Rows from block 4 of a small multi-label audio tagger, named by matrix and row number. Rows with one number belong to one neuron. Each number is 128 + 32 x the weight over its row's rms, rounded and kept within 0 to 255. All counts start at 0. Numbers have three digits each. After the name is the row's rms in percent of the matrix's.
After each neuron's rows are labels from the 100 clips, of 14976, where the neuron reaches its highest value: "loudest" is the band of the loudest frequency at the time of the peak; "top examples" is what is common among them. Only what is clearly more common there than usual is listed. The data: single notes of musical instruments (NSynth).
# fc1: first MLP up (model.blocks.4.ff1.fc1.weight, 480x160), inputs 0-79
# fc2: first MLP down (model.blocks.4.ff1.fc2.weight, 160x480, transposed), outputs 0-79

fc1.270 098:114127131155153121104100118147140141115065105157075077157139099187168171131171140133065132123111087110090160171176125185098129146127142099174135140166161167153148089134076142111175177154178135098111174174195138110145181191168102064138128125
fc2.270 101:148136077143182132167113137173143137141142134112179185107122123150158141116107131126147132118120131098126200076107103072080096116161162106126177173098141143072140079048151132121140143149124094134088140097110144075114112065146154137179143122
loudest: 250 to 500 Hz
top examples: synthetic; octave 4; pitch class D; note: D4

fc1.85 105:142096113165154174140145120109154146063130166118138149118103138160174205123128199092130072105101066201076163118096109097143193100151153118111134150112189143156131139123131097106112108142179143108170058123143155156107127105096110080147108117
fc2.85 094:151179102107153072102095146130129089093158129132100124167100140129148123178153162095137189124133078054134119097105161145084122189166209064143187157191104121083138071127134162117170140131214147118151089156171055126096151144138155160189169045
loudest: 250 to 500 Hz
top examples: pitch class D; octave 3; note: D3; note: D4

fc1.253 114:133129147113149180153095108138103172109127151119137145169102123130087123134110144168137108067114147108152130091116124127086110141115151129157216124111164165134167087109155126123062168102186127143145104117090126120121154124177101048181181073
fc2.253 099:145155127159168090128089193103181110132120122144193148114132090189129055225077127144095123175124123141154108149186137154105115146128096156102092080134166141127131168097134095152164157078096122159120154128131108094055078130052145176134103116
loudest: 2000 to 4000 Hz
top examples: octave 7; synthetic; pitch class D; note: D7

fc1.311 092:137085160155105066111056125131105112072162130099108130148160114148165143129128089159084096092076104116163131185126103063094071100134129163138132136065175108175124132131155113068105065134123101178137120155133138150103125130109127129123138178
fc2.311 108:133148100129152160157210103115075163120110232131162126176104119127144187109117125135172139169159156156138132132135178146161146137153136080113186137166143143113156124124109119168120203052136159126152147058149070055130099128132126077103121102
loudest: 250 to 500 Hz
top examples: octave 4; pitch class F#; note: F#4; instrument family: organ

fc1.22 117:133123159135137063138159156076128132118090137171104112179061123093109184191131074098141145108158140086133159149159066088121118161107151124160131099132125172135203147102131153128142199077114110189142138119151132123106111172146121187167107146
fc2.22 118:109135135113126159144154147094149121111148123158137155138131171138128136114088162069117142161120164198182143160145209082129138076154111076142141144145123119084029162138146149030185152082145148084152151138076103180150115099114068144151171095
loudest: 2000 to 4000 Hz
top examples: octave 6; synthetic; pitch class A#

fc1.30 086:135098175065092072126049093091157082110194109129114113175153160112179098145135153154154124089076121136148127168103186114114166134175133147134160100103060125120156094117087133112109147142124084123156169106136165115173113171107107108101194123
fc2.30 092:135130106104114237091141137128139074120096134121122137110083138167104110098120132122153171154138195153123143061116066145134096149090104121131143091163173133184110154169167134125113083106160119150125112131112126163106167129081119126111105153
loudest: 250 to 500 Hz
top examples: acoustic; pitch class F#; note: F#3

fc1.251 117:101119125121132138116151198141120166132132143140101230096141111163161103139115186122094130104114159178183083157101147174127053069101182079166128092200166140161134134134168141133102164157150134045149076093079135100134091131157160089130107130
fc2.251 099:119102129117124078187060109137131132130136097188126134131118137133139110090152030112123123143125109114132099173136146078103127145118081144132160115150101137126155141087142112087146097093090138127118130153106140148156153227149083163141129141
loudest: 2000 to 4000 Hz
top examples: source: electronic; pitch class D; octave 1; octave 7

fc1.222 138:153140124129161187132128148126137213121134141164115155187079148158128135170099167125101049141062207084203129136084109148101140176120172104131144116174156154112176139096144114105098105062160074167156101122144125108123129104158122166128105151
fc2.222 138:128161144125134106120097187123138081090150145161180151144134134113181143134095098140103117066119133136095150103139140110152101141109147104146112122094105170117106145116057060092141156166068193125147157189080115169092122119141088136151075138
loudest: 2000 to 4000 Hz
top examples: octave 7; flute; pitch class F#; note: F#7

fc1.160 089:141139084126122103091117108106119117098147089117107137150129148127193143134159154178104136100088214107156161131106064109135095148120135115112114091072120169107140151106138106097126153155163104071140067171147184146094142108110103109122093181
fc2.160 087:156124151129123178197149055069138133100044106128104094159124092180128119152139104127139078192116137098133117171129110127117134138136113140134115173101101143100129094128102145173177137097153059195114150104158124131103089080119129112166165157
loudest: 250 to 500 Hz
top examples: acoustic; octave 3; pitch class G#

fc1.371 093:143135126150070099138129128051171165136089100167115159150158179152083145139151096137099069095089193174119141115191163138140108203096111152103129122165150156083065133119106113083102094106143091073125160152116167113181056113167127196134158140
fc2.371 105:119205076048118162129103164148150064173134131150093137103120157136101153140162215138116174167160139140091138087105172139100161100128185138103158164108062104160163203135148142123129143122120151123030141140152192143154142107140119125141157066
loudest: 250 to 500 Hz
top examples: acoustic; octave 3; vocal

fc1.184 102:099128105145177134127145175138140152115160125136132153088142107142166105149137093112106096099107121154169111143076174165113090106130184123146093176094097166143159115130128129047122108116134117146159125104110032163136145156050157175154151164
fc2.184 106:144151145090058171118135125161143131174150157121192110130140132111110162136148106087087152132102124132120190094110124117125158122125143159128131107134172167097061194041124145112167082154102135119089155131112134170155126120226138064111131103
loudest: 2000 to 4000 Hz
top examples: octave 7; pitch class E; note: E7; flute

fc1.377 089:133111121170093151064121129124136125173166091149139144102126136138161113121185134124110146076118130063108128092134069143097137160131252140141191137169111163173119132114141085097165105121075140171110157087106134101105110124142159130169145106
fc2.377 099:181103094083148128131127165152120077145137196167168152200197143143130163159129128080130113115127080126077166183147149090167132099125097126110096172115138092102169183187131108163125132093186093183088138154162128180160123155137119105105125127
loudest: 2000 to 4000 Hz; 1000 to 2000 Hz
top examples: octave 6; pitch class D#; note: D#6; instrument family: string