{
  "spec_augment": true,
  "win_length": 400,
  "layer_scale_init": 1.0,
  "dropout": 0.1,
  "width": 160,
  "kernel_size": 31,
  "init": "orthogonal",
  "shampoo_beta": 0.95,
  "eps": 1e-08,
  "precondition_frequency": 10,
  "max_precond_dim": 1536,
  "grad_clip": 1.0,
  "ema_decay": 0.999,
  "batch_size": 64,
  "lr_schedule": "cosine"
}
Rows from block 9, named by matrix and row number. Each number is 500 + 40 x the weight over its row's rms, rounded and kept within 0 to 999. All counts start at 0. Numbers have three digits each. After the name is the row's rms in percent of the matrix's.
# pw1: conv module expand (GLU, value and gate stacked) (model.blocks.9.conv.pw1.weight, 320x160), inputs 0-159
pw1.23 089:509523478494487505496470508432556540483524502524497519501565501550489504440488497481551591478484526490469562499530503530526540557521466515527523552536498491521485451459469409524509551474483490556475507545484497458492478488546557434551484528456547493486569500490478528543425564565551509503467447470501418533544496512560503423451515504553517438546478432587473470507503513538518470428485503509514528479392413444471462574596444461450437443509521528496495478471526541513448478468585503
pw1.24 104:450464518550406461516542479555579445475545522474471465549501511543514563469493522503465497478528510480495474541455511495466481489579438558502542422527528546498550529545547513463573532497472572531418485484472489470494440505489516547483482482418517483456521558376506513535502463482498583484508487530581486455485503515542459471459498484539500464516462471597426470531550517490461534500527541496500488573539579465511430485551531527542542464524526422451451519563469487485545472481524511
pw1.25 083:543556535475463530520480526518524517523496518493569485445507499534489563455539538566556543564489496529448493438478479478497485555505542473411443611519485497453516569481468515436545503556463474454463509398505590566478502434539483512477514519438501490519478492437436454439458470435454531548469504455475524535555495526520469548545488476445430538493517422576536495492481499497503473499541499528525498533486483411525489501487516444488502499464544506536565445491572485466465441523417486
pw1.26 093:458479538505489441541477506439491496519483491603528475585511481518500534521427541440510508521485485567531475463512514502502473490543461466502555472494458463454522536542478512479421477494451526580517497542548558451518515544539521464436500482426527430489416479541560462510543533525531509471577510605488492509546457454492535484533548473525522534547440462466556451474491567526499490568450553468482523500485476467500504554550486402492481487480448444585505480486467522558588575538508513
pw1.27 085:523481526571459475434475503517558525499461508568441559404504501520504571502529516501506480493596517545481536523457552549558506513523476486560484454499488517553466518439486521512478568452583521451517457525501492530545448545484487441571481496494497497535540477441525523460516483442536608523458522538504517498515509470544568463488498537614544491483497449486565381442483437544518415475454569499496506489538512503474436540490482532481521506488475473493478522536489501494405494541505549
pw1.28 094:508504519532516559440479563451493487521464495454526459484545545473473455460484443524483501474560527544580537553527566552512481509453465470491556547592544465518482486535452554543524575511478551492552461471525504524443459469444522508566545533482525511529480520567518468557475568581521517445469548514511464535466487536487476508494537485520460517509569480498509467457509555593440474442538576501529546412464464541424488500472485426560546501466520549442472543446464539567520480493530497
pw1.29 093:481448490480471482503496546414543487483526502556499522496484485628479530575463493517505432471418460466518452524579398556483476474580512493440516478516495525496533494517538510478482477523512517441527469532477515510448480505492517497482572468556495434496466510499540428598596496501473488543470477431445502493473457599482484538594530475541488456469460530470507449514489473478409471463515499469462503565506476511494485524460477548488511482482524484549459577454404451536495472521462499
pw1.30 086:463427542467482480456519511470533503461506458475560500448501500537429501458481428428513479454510479508506475576537540453508471432477488484490472556531523524528528464470476570475491492475568466509556565407447491469443519490464474501534450455431497575498497503416451456566480567566518566485466408521537438495495513479541506539524467518529468455432498529544445492490561449491500490459493500475476493556530526441526492534463530585545503619545530467504429494523507502489528506468565495
pw1.31 098:513546532524539554478450452470559575434416470488492491447522543496478525509491405444554432471515521452484518464452436517557490491459533514533497505478462506486463576474529519525526565545496461517510573459487487529521497504503504491508453556608493449469501501559504472503442487589537553540420469472495511517454457544556487509476465433495501503481479509508514525519387533460512462553507468573511458545432431471465507468521531562511561544548500512565531538446496493545502496543541431
pw1.32 126:487479528464611533481467464446507465424464504596537518514509564486522559523496555462459493514447476459508453539499499444489523478520543464528596446472442480469587560527451535534523464443500503495525482518522534465510476480493463417546451501542531545548518477519508507558484481531479454518468449419499511470510500479485569555463506495469472497523488476483470502521500474492452378509484529549438517407521554518444510472548484483498455509497420606469519514519567407479516490474461490
pw1.33 096:505575504474581520502502535364482488484507531513438404497451507640510444471394520531473545531498506508458490499533549508490491457479510556548551470509453463516445485482421486498524476475431481512538481517503552528503428571494526491514511464443514539495531495514427444518514550471536515479493515516562454525472493488515498474572466481501488451494476467528529510466510539407467498584577428542535486521505457537574496513540438547478461493550516480488482440487489495464516492460543541
pw1.34 106:503543503491541571529502511523513500501520412550511554500451507545413509544421533481545484456481468473468478553450509451476520462541475516518582521475542471394522557528453489499475460523468537473497458488537551433443523466486521488500496510463532493486456497473508514488574571543507554478477527580538466452508505496442516510434575482496527572462543499447434555544477487470510555503550498471449534436453526540551526462517500524514522504491411520474399465484441420504559477507556433
pw1.35 082:524492490431489429480512450541514455520476578432477489501448476536500446539582438444559510413518488481470486502622529524516463568531595505412423497499490468529476524491443466555504515487581518489477476509461538537479420534529507524519558536486499447490479554451477561469524545512418502506500445523534535492541542479526438544537475567494418489571488484473508485454558503548453513497502528546479508550502552444506579496498494443471517522499503502440520536493482503546470525474459460
pw1.36 092:535515500502573440527483502479447442539459516492524493528484478513478546509517503545538412513497458481450472556478514568475414436522497532566553415522504550489493479486512476554482508494486498545576524514519509510577528488419436541471528457539500530514502482526548549558501411467489520486462473460486478548448497546481502502457534450477419561494553535498434581487477540457503467456473545498450512475486463583503577496480436427511506502482436522471532508451551426500509487489584597
pw1.37 087:543469484411554537525447550527513522489485453515497491479403529503455514556423516395531546538454426451486543495476517540510531517463460488526560478504472575527399495534446565508472484528490524489508519459531579465498480490508509481459473508519468527502493487515498457428538481528456488521435514502512505537515452542508488516480575506559511466456530474458492493520482522522539439497446505442535501604497469497547548489488469434536513418461576548490498476520392590543536556501479444
pw1.38 093:465485466444528551534484463534491456535547494480437445528487556456484486447469473496538488486518485544527485477544493467387551478470463528476553462590517417476475429518470535498474527465508501538515506480519478510477551489498528511469576506584550492580516498497493494504569595568526503482463503516463435459528526578510482460552487484489487535499520580457506496437450487531514526442554555501475572486440595483444529490506565453524544513471457536535510460480405456534444512541498562
pw1.39 098:576544529453379502503449490555545492520453557542549551463499491535566458536490586485534556468474501496471469480532543467586516478516529526505516497489526496518517566512468431477458465504512527552542489426551501515504482480517530497489486514481480438410489523497531502459445483423514471588430501507487600503509522382530502496525512497401507493486456464516538552575474500461460548523481484497411444502491520451521510457514469547478542451514556467510477454542446467452491517518457498
pw1.40 088:412504526456536532497451447510537555500497442467485509510607454518477417405458451540494520510459494518493513570484527481546460474420508514523440465576488457516485516537494562538517496484500464479539499467462515460479533473550455523464510524535527526593526452519470518507484534540532493408469547500466513531464533473471478480527569510501519539486459502516567417568472501499541588524493529526472536430466521462475476521502559498502500475537519504500541458445446531611558446541562577